Rows from block 3 of the encoder, named by matrix and row number. Each number is 500 + 50 x the weight over its row's rms, rounded and kept within 0 to 999. All counts start at 0. Numbers have three digits each.
# f: depthwise 7x7 conv (encoder.blocks.3.mixer.f.weight, 512x1x7x7, trained with AdamW), a 7x7 kernel
f.365:547489525406570507559540505543461465619473569475488538453509536494456469618390471531558475482434497503545542580479398548524518483541527495502564506
f.366:465485486593516578455478486566452476523591483578456544450472471529505509423592488490541526465475421567537497591430527585473443475500571531551423478
f.367:479594458568482589469471590499493479394517437509516507524469489567438563461483484489578427496520465546449478491550461522378542583470501487531459420
f.368:450467473459497542492578551546510496520521567466515487481520624612500456524609517542574490455503563479565447469425522523533521572546491511496616557
f.369:479445428467482480522456453466544475490497556544487549531568545636550536407465466512613585539451545569602489469457461465486508473480482465430480502
f.370:463527485502517569508467447523478434457401464568497548586448539527533441438457503451454568490561458455487479560619566423519408443495473459519454531
f.371:535534519514501518492557495488447500487564536552566522504559553455436459588388436474462442438338408408467491491502499469480458543484462476506483503
f.372:526452546512549473404461460467523524472446521495513625542539429502537526402567555497488472545617590581528504536549495519546463454527481559488572516
f.373:513509454470485503482468454432431507441522571476513393487505592548519420660428441544499563441464575465435488452521455517539555490486505475517500519
f.374:405504453511466510491496396468532420455402406546558468514458401529549577561553478443517438493519519470408430506496504486498547535458496555450490454
f.375:426512508615518496446488459482467542496446510467452531516516517563464460620442517458556503522485437448492412529585503393500601456433487538512500438
f.376:500494566538483514490480513466494499491483454541527454459487530504534657334475523526492488510569547454397575502476497544496490478459413541560563542
f.377:589440462390477449461412502421492535479597549551528452433484395487509463494457445471502536529425454498500518589480496572513460543480451558535466509
f.378:426326453496425558490529531587549464542491469453481472582529452453482571493492563543525508438526495493527503483551474539548406513549549542455534520
f.379:485482476562487499488490501515492519507493510519533509505504506535493379444463493520512486484668504495502499513550316546492506506488483661501499494
f.380:542409488438499528454538378469481531444489484496577462497484480460514455562413485450472518489524526518418505476483498490442458416556416514482525348
f.381:413632491516497500481551438581519480515500502510466392510409460502563468561505461461498504436563510435543413523554491541525471434569453474491484585
f.382:518525492467495491561504508480452473500470425415542551624443468531496473315596540600498503450601454508511517522517483508480508533501496490515493497
f.383:486491482431479498505489486480435480493487471481448408432465469458455431369394460446467466446400445470460477482436409460472472466481449426453469481
f.384:500501508508507505504509505511505505505506497491472470494495503486450197503350467492500504477489490508507507503511515512512503508505506514507504509
f.385:504501505456497538433511520516720467502464561467502516554476506511509612465508563498486522466504520561475517527491467532508482553503509386486559581
f.386:506512515479492524489462475471427461501502406415402355415445439476480435432445493490469446430420452453455501486486482475472489555544537535541546548
f.387:468424574500525412504529575498479445466461543490442539496611400410442484522459476525484508502437460521560503566499472465594412478569501504495583494
f.388:454541523552595544448528529527493501509558465532511541567455503524554578389544540491587542470498497521505425499441619548528510569588499426489476566
f.389:394601434478504496487533500512507467536486466496497516550461521515451539479523496550542467460495565437537557427482539469569528421597488353592519537
f.390:487511473638487545466436469371483450513482460496512586589545491507549487349502488461529488493571438463486494542488564565509491481539511532543475491
f.391:496503483450484496502489489480432475494479469476456399449483479454440419370416445448462461451393443470459456469451413451466456472477461424446470473
f.392:545499530472534552429535560472465506592531483531452545484455573544479550378618532506576502480521437532559493528470479554407571554517509506591499513
f.393:478454509619460457497418454513497472511506438429411608443461492459567618458557525474496520526524453538404474494513574544517543478482463531487440478
f.394:424470498556553613512477524474591477431459485557516469489485447545454482458588535512550477482531527470483468459440535460401612451551598519531452472
f.395:498556520521571441478535494420524418512539539474515590422542517462583567382523453551484538511468527452611506510528560523437420519535555549464509507
f.396:472554565581510484549488559546581582548499484526511604536547607546458557508542492479603513482528505461539474537432584542528491452450522555580521531
f.397:490556485563486539520468421470510563554510498559499491456392588505478550371639506500551489503425484509533513453471463561552512561555464561485494527
f.398:535471536508457477455471490545499527491485467471506535544502505403444467636481485527428422504552597539548399437515591574536556430449447533528499501
f.399:428540566513580519496521496505431528550499566463521510454543525523539457628375485587529466525533558530459561498535497576502436437483546594492517464
f.400:486434543563484488496526591497527468593514524544513501576521557521544476568525564488533458588522576558598551534560525535495573568512630502516507469
f.401:508511558439498502528505543424430531550508524448425741451467527550486484579483512533544528508456480492520493490467510574477506503518533464506486521
f.402:502455638381496486466506447555462443458447453435608607570544450527539547510550519529478514512492479529469504494540506533522476457511459441456579467
f.403:474508558525427484505500500509549431482511530569599494357446508459562565499437464515496518456478537494513545477430525562479477461427453457619585526
f.404:522559493471504508543517551525487545490550617494557495554525580514529412538442510469563526568504459529445504515525440430508613493389498451576501410
f.405:460564468498466520513574448436579527443567510560527433483604436502494513535465505500451525611444481478529525463552470555423553531592396464522485516
f.406:476537495482506517412530431551488414505543477530458528549438509547435492552391587469488471545483535452509459595430532493435574462553554402519500563
f.407:515525503516460464494536496470503502511518496503488534436481504463485404467770440476505474535433564494512501505469540549487527488491546478461485503
f.408:565580482368550560534464448558561500487467504464561444450474477511492505561447498476460476560525454529410542535429446542525433450562462445468565563
f.409:581556545476427444513520464454408497556474581516453441488472588521546469478527457545400468556502469455500413538530614516511549484499416487530469559
f.410:515542416460390417491484485624520598437522539466539515509488537419484575451483506538481528492569456500520503507535442565494504511574543376493511504
f.411:487454470530542506501514497496543537493512523528514555380539536476488354578364479606437526602530489473460496496536474420481493513524548508462532495
f.412:512512425447510511522535502492462456569505522463470451422483554507559500445556547480555470481438438459520546596511485491528458549617461434516581639
f.413:548451445536514447549404576503531532455468533516565530522432460518432361549451486491540455406453539492558569478514451459568442483518493468479558553
f.414:414540511514451496444493445483500553528455483521553433469504437569504366587470526473464576570443464410501560526425512527441482448491580485513474437
f.415:504487490537499498505502489527509544497507487501667387552501498508540267570484444505512498529494456502486514518546492492501523506534520468514521520
f.416:519503529498557464568584520556517526558579588506532474499532531528489435527437425469538458581430527531486481594481480545565406595521462472463482590
f.417:521520420502462507531512522416369493490503493505495476583531497521565525340472569544519483466611462540522498506554389501505501520491498582466490498
f.418:515551566424491574496577505401515496538588492419438626517577505442516627505530506434471527483530531506473481483556556499473449493450506558506495482
f.419:503477559497481466481506489453568507428465489530589287555496499426537479440621439533458457514479523487509566531486447517503503507518497490507509468
f.420:551539533528483505478539544520466449446443556543564479441482465530524493530450470455574574528457440452448578601549484458412422572556534467429430451
f.421:491518415423540489595569436432534522458612522511511495551463456451399567429417542489449449528543440520501550504580515506500547477497468521485425474
f.422:556445555448443501524523527463448505496460471431479564545525470464473545507599364470497478456554492464566586448516390479529463432568489499454498428
f.423:459483452448488438521393442486540452384426516483495463529492518439510406450432584515462492613477540486452415478473459442489417488498520469508464477
f.424:530520470395515511545506449430458458411531474484442395439472489458523469382423544523494497494517566525532588438496431425474502561532433526503504548
f.425:461484570532493468489469482531561498478494494496562486518491498482524228584463495484504531509456602501506486484544514475507493499484498521530470494
f.426:466510596440492476499460480550569297531527508494458492440506477502459646474466489510486454471463588488479525524544490459510448457490471494481517512
f.427:504612455523510523527453621489495557400572541386565570518509455545459563470563503525462529519505504518496611508409493486507546548474519522486478472
f.428:514513492492479483479538473491476523529521529457491463473440495490509669487700478468451481515457443504479504520508383459542544462511444479467447518
f.429:518523493505504500482528536527542526512523529557508546518567538476411320657368420488490518561523524515501487482484526515462477478496470501522455483
f.430:474474509431477502484479516530564485456471488506479544509541500567535320509714464526489546506556476527531510519476554534521519498511459472488506484
f.431:466500512579532528420484510572447463631517512515546514498425480494407432586554546458503495443506567487487549456464386579554552508499494508476440521
f.432:476549523534428448430437402525502478469452550423484426529532496538498470652459437441485590497503523515497532595524467485502488431432558481536522508
f.433:501575503534512468505493451587522509460482519551485553468435489453510503486514500571529518440539548462484435677475499552498426603539498531506387546
f.434:519465488487493492528505498523495530515512563584613613593562532566599580565618581552512514518594567521524517504512503523522524514505528492535523509
f.435:552511641544583571469449578453412496532537510533498437455468514469466513524587514456524467472520511548538469470494418522551533458520450519399511589
f.436:542528502531531473485483486452520402496550435483407543543518455567592564421570557594547468499489464517493576456512532462531516461550601402495480537
f.437:514513545534464501435640444463510412531562506456529529498452529471553533354605465467505503497546516535446496473406521552557450530455477476515512467
f.438:493512477515514503507481499528461489495480491489509607500493481531497500633238506491523522443462596498526498485499488498515514503501482536527493504
f.439:550378538529498544433511428558478478474473493541517526573457449529463535413440514480546528496589518443463469446579523449445542484504472463436382441
f.440:501587411446531551529557486513485488530529560487480483504537575591515506416496416641594485471452484452544460512524468457537463545516524485521510607
f.441:524457500458563554501444538487529445453549466521455513497451568460563567423623555477492493554419470541562517351426522515558515529517525485542522518
f.442:589529512482488463553501514489424500562510473534497440448568504445488487516409495519605482465439514560503533487500464439520499656601523452496506600
f.443:497498425496496522504466519491481547490440425444525581609501416454455484369664511496553498433515416508511504475490523501507525478478548445463505477
f.444:514460599528466442542550490427518536490573476558476511490459529523546588465498549499516493464567583483484399496457517535539525510421615486404593517
f.445:511555521503503447482494509452549536499511529468490414408540528549527554480337528536535463492644498440475511500383556493483484527485450544560502500
f.446:512472476561472503469484502455529547481497508523561609455497513446475522375472525475516541519694552522495501509470488489473497480476465648509492486
f.447:598565568534567529569593565510600500565517508478507504566510457533584453585523487569579479475491532448483515482550482480535508389486474507429491524
f.448:505519498489523524537505480470604564507483495503526540551463469508548580340551493506492472566646521458515497514571647476475494476485506514503496478
f.449:500453520454524444529501616483510492532446519481461458589530488538498406554517551447477455475626546481413428616446459485550561486528502523523545524
f.450:585523458484494622576519522412485523505561503533507438480509512583534507689491477450513517517447475459517531499538489503472529499574498514433479576
f.451:485477556443477420554564431487481485553455382502523535490551445504493568400600539397460496480560548406476481420487511517451516543464475471475477483
f.452:561434565497462566590572485548540549540598520535541584482503558545471408537518500574557528527502495401522547566512513502502500611480527541474464462
f.453:511476499516421434458534498406392447526526591548508501573483440514445574505501398553451466512517570577518399466458530512441454483562525500487458500
f.454:524481395535531425550548489447565529545470539500514499478454555575463455542416502629562551477505483549573558514511434531512560517486458525526517383
f.455:457461424502505464417519495530404453604487578501534493543519500476502430437462438555541514459533593509508534532581442571481420548447412459522475537
f.456:493513493455488501497504491489432489504499482490459394442469491457468428343417456469461471434372447490470471479448398442473455473498473430475487480
f.457:513494497504493499498478490473531505486500515526508438512478493608548707327375464444519506482489549518507472495485463504509491510484477503512494500
f.458:515450386632424469540460540497444526387471495473472574433462492423483522494533481406468497534566523510556475518537412498458519532549485466550504483
f.459:430518494430459523485522485482443426595507553534391414490487475584478476424474458511542480479443410442472499481516393524460486456603548479490531541
f.460:552508465545587497502459449496523526528453476492517508505569521447475564617500399469435460414512451486425487567506445503472443467555440563545555390
f.461:514526500482479493510488491492503513486513507474425432387464523454509582502778475474510532472503512506513497497502439513503503499499504496477504506
f.462:510474511499513513485474505484478538492499493552511526549508470386378384479382430411459423389418464478456527555485475523492509480521444447495516500
f.463:458456504512495444453529506457561493513505484424457519465501533460500508676398429507462500587603552535496508474513545469495449509488516590450444440
f.464:578524589523541533503559549532522559527535569544475469526515601540521436390478517542501517499472477547516515535505516533522531519534602529586606610
f.465:523550481537467485552501474465412466518467562505466443495495597533498359416400456511528499491433483497536528510461397516472538601525518416516551516
f.466:487489484517486501492484512513496498524494511517519494531519491553576604472632579559477499488755503495482491480530523525487485483480476511493491478
f.467:538493527543507521587549580450496441634585473494501565489592493502548546468601502552575541450546522551502516567448518467496557485464570545474460521
f.468:542498555480333472464461530502467546539432486461509590494548436461486475543518404521529458497512558464500494461548542451483495406482479437483530381
f.469:445486458417468425433459553436544436488485520518425448432443509493558539383557484516597524529466539501493466389543464477555489461521527475455474574
f.470:516454603432522455477471480447628410440531518595544511511535514501497396581485407546518517489440483433508487455494466530498454531522485453584517525
f.471:495498475542541557431563508509493510462527422486530530428540520465550592410555472521512426542531432581496516547419575489413525465501470531619493433
f.472:530550396445455419424446502514448512502450506515501509581471527469438508520538454607480453487500538441510459518441459420572438447424462446407486458
f.473:473487504493501496482482497500484524489499511497481420491476499472400387722363410443488489494486476477464487496493524531498492458458479508487488474
f.474:504498490500494502502496485454496501487481489495496583514476491527522706474738551556520510474534507495501497486481487479478479496504499509507497505
f.475:454478504513555454447526434459540566390466482483533573506487439523508479631516407438480449498530527440395509541550575475525468449438511515463545451
f.476:524593523479526530482614519556479458476549508449478498476495403544488591470532509626506550486607407498576502521495575476518513446520468424479474475
f.477:515473481443487502479539514536424524556482557528485396507559559362473367572538384382462475529493473492474544490503488499546515495508470474520507499
f.478:516509572537486513480509495442422579447515478440606453603498501484411553678479443508498487540537457432476495504476496503508519513505475585536496530
f.479:520499554560406539530429459477518516562438423512471524511400465536465626585496465547498439506596513502543547410594556527518520499500512503513523463
f.480:519512449426500554521545457540579510548552496485480481497475516555448452697376482530494436567411474510461490476518510536464514510492478445463516519
f.481:418499493501407502461480483431497489432478443438568510480477406468501473496490453457430481485574582399441400463520504492526462437458467510536463388
f.482:530512500390552486485473478507510431480544594482504478496585430443578417510441545546565575568503439527590534467455430523490578450467557523520476473