Rows from block 4 of the decoder of a small image VAE, named by matrix and row number. Rows with one number belong to one channel. Each number is 128 + 24 x the weight over its row's rms, rounded and kept within 0 to 255. All counts start at 0. Numbers have three digits each.
After each channel's rows are labels from the 100 images, of 14976, where the channel reaches its highest value: "strongest on" is what is common among them. Only what is clearly more common there than usual is listed. The data: retinal OCT scans (Kermany 2017).
# convs0: first 3x3 conv (decoder.decb.1.0.convs.0.weight, 128x128x3x3, each kernel summed), inputs 0-127
# convs1: second 3x3 conv (decoder.decb.1.0.convs.1.weight, 128x128x3x3, transposed, each kernel summed), outputs 0-127

convs0.15:103132104113145120129146099133135164087108087150075127102160137149125145098183155145114130121131096118115113135140103077140156146141113106120124095135126136147100071118104127155134104141110114188111123115121184148177092123129113106126144078135115153117171154120157147120134134148129143123139132107098109135128139134134165117151162111103147106157103112106125148148106197151138138177145
convs1.15:134102152145088141118104089125152085119145121129137132175103106108118139147096126107094071152116110139160106086127148149144134138131131106156125172076168133164111136138111109127102141102101117131141118188119095120115106114136100123125131180108123104123113131117148115115139081105106144145120102119111101135122168150136146092160167112117131161090117156135128087073142111125188146121134
strongest on: finding: choroidal neovascularization

convs0.57:114115160134123105101119107163153163140124103105138145137162091140155091151106078111103079124142149109173106106118119158120111120110102151107159113133102148109172115082112132105141150156079177136184140115132161101131108165088097104106127106147141145147116110143134129116149125121165152129136168129098128086142160148068121133098138117163109110121164125116100117139123145123106098138129
convs1.57:149156132097117124118104075139121170106155120105152125165132130113141146117097128155124126178121112153104124143120155122169131132116135117147094156101142124147107140208157116182136139094100093099112107182124125125101077148126127111162165146132123141138171135135100132154171101082093120141127106143158150192155160131104134115157116126126126158114126130095108127128117139136141146116127
strongest on: finding: choroidal neovascularization

convs0.105:116057130146106143155111186110138126130106133183130097139124128098162116072133071142104099112104148166124159136147112119121119158146149139088116134134130122111131107131125094094113150140140138097112134124092162092140130137117155136085130103147128131098113106159139144152145069141153133104111152144148126099091162100096113135139106079116082147129152118124130144165112137129137119109172
convs1.105:142132116090135100180196103137156151158130083155121161112115131114097123130133158082114138127163114084139173101140115119124163116118151151143098106119105145102133149115124115135145127115141050086141117146131113139164142106122127078092122146143102142085124143134091152098122149111146128114127137131135145113129104173144114101136121127140098145114138156097091117087138132155085142085125
strongest on: finding: diabetic macular edema

convs0.50:162146124138082103122168082135114153134082118123120154112117180092077129130085110148144140140149135134120131210118101157145116132137119118118096123150097128146130108101135150110088137125138129167123091148137167126130137143122135170140097136094140143154112118133100149139102092142131087122132130090122128117109089124138162135129114107112128067139152137129130119095117153085128137118056
convs1.50:131138123154152140105107119137141096101139108128143079076134132157097137139129122101129106125108108180121117147142157098130127128105104156152170110192147141138121118100131137125118141131089098155125149126172132135152116084146124091132135113146139118092097118130132104049140120149136146113169120147125124105131142142163089142152095119107085096078180080140130119100107129110097139102124
strongest on: finding: diabetic macular edema

convs0.35:123124120113192123119128151143221114126122148145126101144121156103131109078079119088101146113157147140163136187149121075123160121171137137135135130098156132133136093153171144139118109117110139119110155090162133123111113136067116123134133132134153150120145151115117134116122096104102133144094097109118129135098146165145110170150124117116093121151148104119107161115101119133113094129124
convs1.35:092127112122115134143090131146159098135083138132147148124129147164092102133131134150095147142150111077089103157145134133136137169154100136135126144095154110082136121135146122097136157095122159111117154141123147137122093081056095170172121170103117150105151145152117125143137176111153093148120170126109124113137126100102119115101067137137137119143152131130112159128174124094107143128138
strongest on: finding: diabetic macular edema

convs0.89:095125171112157136126127152169105176123137126153070145163106131089167164113117129127102166127104124148155157129145140093119133165118126101134080139124133148096135149115094161095142157092147127143153133124138116095104152132169134169092081072128137155147125115136137137135134101134119119196107134108114124142103147117104104164120126117150106147150121120125112147108130151086095142110168
convs1.89:102124099123135141189123110083132108147145136122123167143117117177064172135140106129176104114147091126108115155139140099152163077100157112124118140144139137138127101137140112154142163109110177134108130098116108106160160166132133130119141182125100114055157143130154144137105092126152120112137112114134165114147155126154123115157138124060141099116126139146145132122122126133110146146126
strongest on: finding: choroidal neovascularization

convs0.8:097091144131132113100138125100099124095173072107163099113160149133157136143103093130077100106115118126116132094126102068129131129135114155128154117099079086148170123117135128107104114140124129147097113130137123119139107119098126104183116116146115128129136145068139113114162134119124137076113144124109098099118155172153130109140106136117104160126161150160124161115124165150066130116132
convs1.8:133122145168103105124145134145125057145137138168055111131132097118159135145149130103109136157135124103142081112142157112126165140102144167142125159103079138115126142131100115091111119106140119136107114166122104164117105107123087149120158181145107099128116110166139131092151085101138114133147126131127188137144147116088164145130118151143086117129107132117116107068112128122134111118147
strongest on: finding: choroidal neovascularization

convs0.42:134113123130116147158128123155137111148135127157154144110113165119086114084099121118100138134150145161134110110144233161118088121130102154161140130113097137092138135107136169127099124083099134136151113115090155117163115122107114121157120104176137142138111153060128116128117107123112146122090112125091129140104126097119111119100127152107137126090162140131182137136123161122160123123092
convs1.42:137110085126103078133099120106153111139104123124138127074111122095077144171129149122152104140129137115122120105144107128113173120118112106126119150141132148114126131117160132088146126135109142136127132141161103154105126141105101169093107111128090141067063119120141139138120145091154158152120156101088132084088160181134132117139144126092105117154086083141132108100129137173123157136137
strongest on: finding: normal

convs0.75:125115103127117170159139123139154110106086123145143107158122171101140175098114110162112093153119122104139129114098152140112142107118124110142150094156088111143161094139124118125137175107134112158138184081174130178168116150126153120163145092119118160154123123138126145158101145168139107129121102104101117114127081115108160149134118130128160117123161096124111131165088153123144157089163
convs1.75:120113176104083131123128161110141126086165117164145150114125096161126138151144138131146142061143104097157131158135161105090155146179135160159097111108141193127127131127153109136129143134161115111143096145142126096145096096091118125136148126142145134123113125118155088126144172142159108131112112194165118136141110129172129116135124130144101114165105128112074114161102144140109130127121
strongest on: finding: diabetic macular edema

convs0.4:133132102129077121094140140121137151110108116105113119070126166112085106128115136127181140117087114166144159137134120179139146150099143116102136104148153123136135124132109134126126107137139099118161096124184086155081111142119144117142116134104134112105117138150153142105152109104111093078099084102131128135078122149114118126175100089120115156139061124136152149126108129138085095124136
convs1.4:105131139118196110097103139128113150106153108117138115125108113073114161109129138116088103115148155174137095140133127149091119086128131120139125107143114155133117116151157136109166123148107145107075132137136164092149153140168091154160103118121139106126157130070131115181097082107158162153151140131127129134154118118165111161109132163126162109135131122137165150133079139098125097143136
strongest on: finding: choroidal neovascularization

convs0.64:087132129150113153121108175134139153141118110156111123081170106083157145105122124132090145110139073109142127098141119151144132143139121064142136143137116137143128140090127134101141108160105138146176114130156118097090144137098122124104135119123125161155126114122106139116126139119118158103101117126128138092104146132131129131051119119149137157078151128114129146138123155104097094172212
convs1.64:149176070106110202110114079154130122137162118101138138187116149041108114138112115150154130161101096107112129100126115106122106104135150133142145136089129140114128149127136131151145138137109128132129103084100096144114155114140105105079123116114089124121144158092143098168135142130114105129133135125107120129085143113164111120107102137154104129121116134088149125096125099139156144153138
strongest on: finding: normal

convs0.62:159123123125103126101118112122176164112132123089114113097123152091101112135126160123134176095121153137134173119120082153124135105111131161113133119116121107148103106107112127121133115133132107167116116114188122111131119090113112135118123125121158122116119103155123086113129097128137116063120061124108106062113085130121088124160092127102131105105105090118182102112100134139141127127177
convs1.62:142178098132152108115126105083139137147101144141174138117112111122167144088150154130116147112122120135117107138150087091140126147103154093173156101103150161063129128108141181100137129148113182133126087110101098100143118152141149145150116118202130118149102150091140121157129121148131140134102145131123153139110120176127132111109122132138162121153115122151153150146130111126150155181151
strongest on: finding: choroidal neovascularization

convs0.110:165104098128128084078130110111164134108134091135107109091099155144099151159098133125159149137123119148108110058136119118151138177098146138138146143115130105119167095145140137128127117127133134135084094129127151115089142145126137125102119174131135165104115136135110149098109153103122157081107100120136120137099129142161166129182113103084110144156092134099168113131151100142104142097088
convs1.110:127127112087164129193100165098142146113093153140113119129100111119166129128111134118107125136133106119123114165130136130130099087142139138142162141201136152125132137158097144114133072144098077135114125133133131155138109104171145076088179142120121102129145157164123134132134116107133130146130138123135177102104130091151119133139118132167162091096147083155111168112160155128127134112108
strongest on: finding: normal

convs0.104:134114107122144131122104183097117095109122106105192136148056105102161143122146138121163133136117135113093112109131133108066137122125123162132143114124139153129118159124178108161173168105131112103120130115118127114106097119102134077123138115135151126112124125140118105128145107146145102155076073154097134165096125097155101112109120128079154088144156121107126120130117152161127132105153
convs1.104:116144157144179147118135097170126138105126113112129129159158140108102116131131135143134137108131095077151134136120140158107146126157128130131187146117129139137140100158183111074082090125190168084119132124107137152156137134123121136137089114146148120157114120094139130119100182107168149117153140116167125125099137116149120107110142142168086122163095166114135107136182115148107121131110
strongest on: finding: diabetic macular edema

convs0.24:128106091138129168148068131113176135113158142122079111106108171114163070151098131111127141114092126133126128127120115127134124153144091122130167097123154125105150138136121118108121132134139098116081116119119157156110096124122121125135123150132096139079122133103113081149118098079151106170106083101112091113132168152120096121135155180100142145137143129099112127124143089127123107138069
convs1.24:137129125107176131156144141147115136157155110118116119153133121170159125138156103105145120101149178142136139131164181107156162171112127144126099120101082151118120146075132096120096116122157169110134123095164062078131162145123135145104150123136131123134130092157123134139112156149155098159139143109139094131169126136133121165094153110087105117099115149091126138169094143112141152143124
strongest on: finding: choroidal neovascularization

convs0.78:180109148097106057145138106113176109132146130154142146074134187100143120148117085117147160090100133160105117105120132146126131098164150140104131124132133126146065103113132152106148141151108133152101137113143147107124134130095092123126147096118115113144096129126165097094100141099094128117097156133127126131101130124218133117139106134139111151122136127098095138119141151114140135122116
convs1.78:151114086114154177107126147112134114110148114141115145131146116072199127085121136113142150139092154126123126098115080111114113124108117146121156168099178151144098134116121133108145111158126166141128127135130098127158149135175147112116086125151127102116146140103136157166166119120134114118065159119113119107137108124101152159086141153200141130121121152156118147142123119145129138139176
strongest on: finding: diabetic macular edema

convs0.79:178090097112145118165133139126107101143141169142108131147135165115212150116142166121150101103096131069116088104110085152109110083137131120100125134119119134129108121133117136135097158094156127132116103135110139173173158150119112110128098120172129125093114160137121119119128120151126126146103135106159165139137137113121108139082151137141140094163172092151133145123122140145175133153127
convs1.79:136138113129105139109129123106118165114136170109141155105127132121137133153128097145154084106129083166138137111121106117147131132150090140152115155132128125151109135092119131143164159149081156147155118111119115117138123104135153093109133103125132111149117123098086134153121169124153139135103169082117075123149154112140113120153118125125125096109093151157147124087093137122024146066124
strongest on: finding: diabetic macular edema

convs0.80:135144112130129062122128140135150151133089141130156143132124085128193167134120105112123116105125138088110091121149140135108125107133150125065137114121148122077142127153142146110158133126128130119169179138139129064161123138116140100126133135119111098120146187139122093131114159127144117179088126136106137139119126115105122137084109157140174118101102118124112094178112096131105127160167
convs1.80:136106158121102108131115151107136135128146147126133132086148122196127123133137108131177096088126148132126141126139182141135131122081138128114104129102129109161135114140105136129090120114120148136097123097142164143159097114130108098077147124159124158166069062072127150082108119130154152111109137162127125123123129108150133124155134139085149084172142142130120112097111131176101145153138
strongest on: finding: diabetic macular edema

convs0.27:112093143135135132133094125124091113151139103112137126121154155106112120115153089145164167113121096130111111084117128132118089124112123080079109122160076120134186112134125112066104119124133123133136103100144105148096114076114130095096134141133144164094113142090152165131114130124089127148162131080092117125170148100150092167140148102111106119135155117154131158130125127091107140096140
convs1.27:121108164173125104135104179106154132115084156141113145136117120121156125143132165123120111174126102128123140117176152155139140105148111175108110130143084108089111098111128130139165153138111125148126177150085128109162138135081148162151126105147140126182125136154085101152115153171133129124096155138147145106117168131122094141113115151143127137131125197134143095125133155153128161149100
strongest on: finding: choroidal neovascularization

convs0.13:171129123116117146163149123145156142120105127108113112093113130119078103144137150108143120096107139133160120113174140180129106153171129133109120118087131122124076126139162087098172116108093130100091109090124163099097096149122112130127163107145147138135109137097084095097121120137104117100143144112114145168076144130117163132083115112098111103163108165130141119133129106125141179156144
convs1.13:153089121156120129105119120127116140142157108125133123157129129128117096123099115164126125137140144115114132087120111150154154139123108159125145140082143111144117139148195172159125158118132117139126137130105139128164142153133136090096140102135137088102149125173144156119146096103086173140058090148136106163190114134129129123168121182100121152156190119113144108157139100120125126136157
strongest on: finding: normal

convs0.120:142176117085131104141130099141163082120161111149139152103151102131132097081166139126164123130125127113147132154141131126152116121111121129097106169123124133108139155119166136161151126093122148211156139149122095120158133119117075136112115119129128131108124145100139189106118149138164089076128152139154127141137101120111109124108108101128119068113123143108109112124133139100120116125057
convs1.120:154115157108095184147136164139145139159112127112133115081123132055106119128149112121115126108140145143110111134098148163118121134145158134149139107121137134116142128117071123131147068132121130105167129140155118109101143127118072138174169122120112132140106187116154087133125140141099087127169107136151180117106109128152108102122138154120170096129114084098087108111118123145150111139136
strongest on: finding: normal

convs0.108:069124112147173134112122166115140186133179129103130161132140135113142135128126163122106122135120129091132140100121154105142111102123116133120131132085122124097099117079120131099112125096103121106141133135102113140144118125123182127088070119115134145122113119108062164111124111145142130166127137139140119130135048094095093119075121111121142171118145130098111116154122112165120160123110
convs1.108:113121154142075094125086199109155113140080120127111104148117111154118112120122153149137130106122143101135101138107104181134102133137124116119130150126144130151141098172106117135139113126102091132095138156134150156123101102101089135126194125144127091131149137089116108162138091106126123129065148119131151109129141149138129110171100118143109134122085084156097113113143129131067117097137
strongest on: finding: diabetic macular edema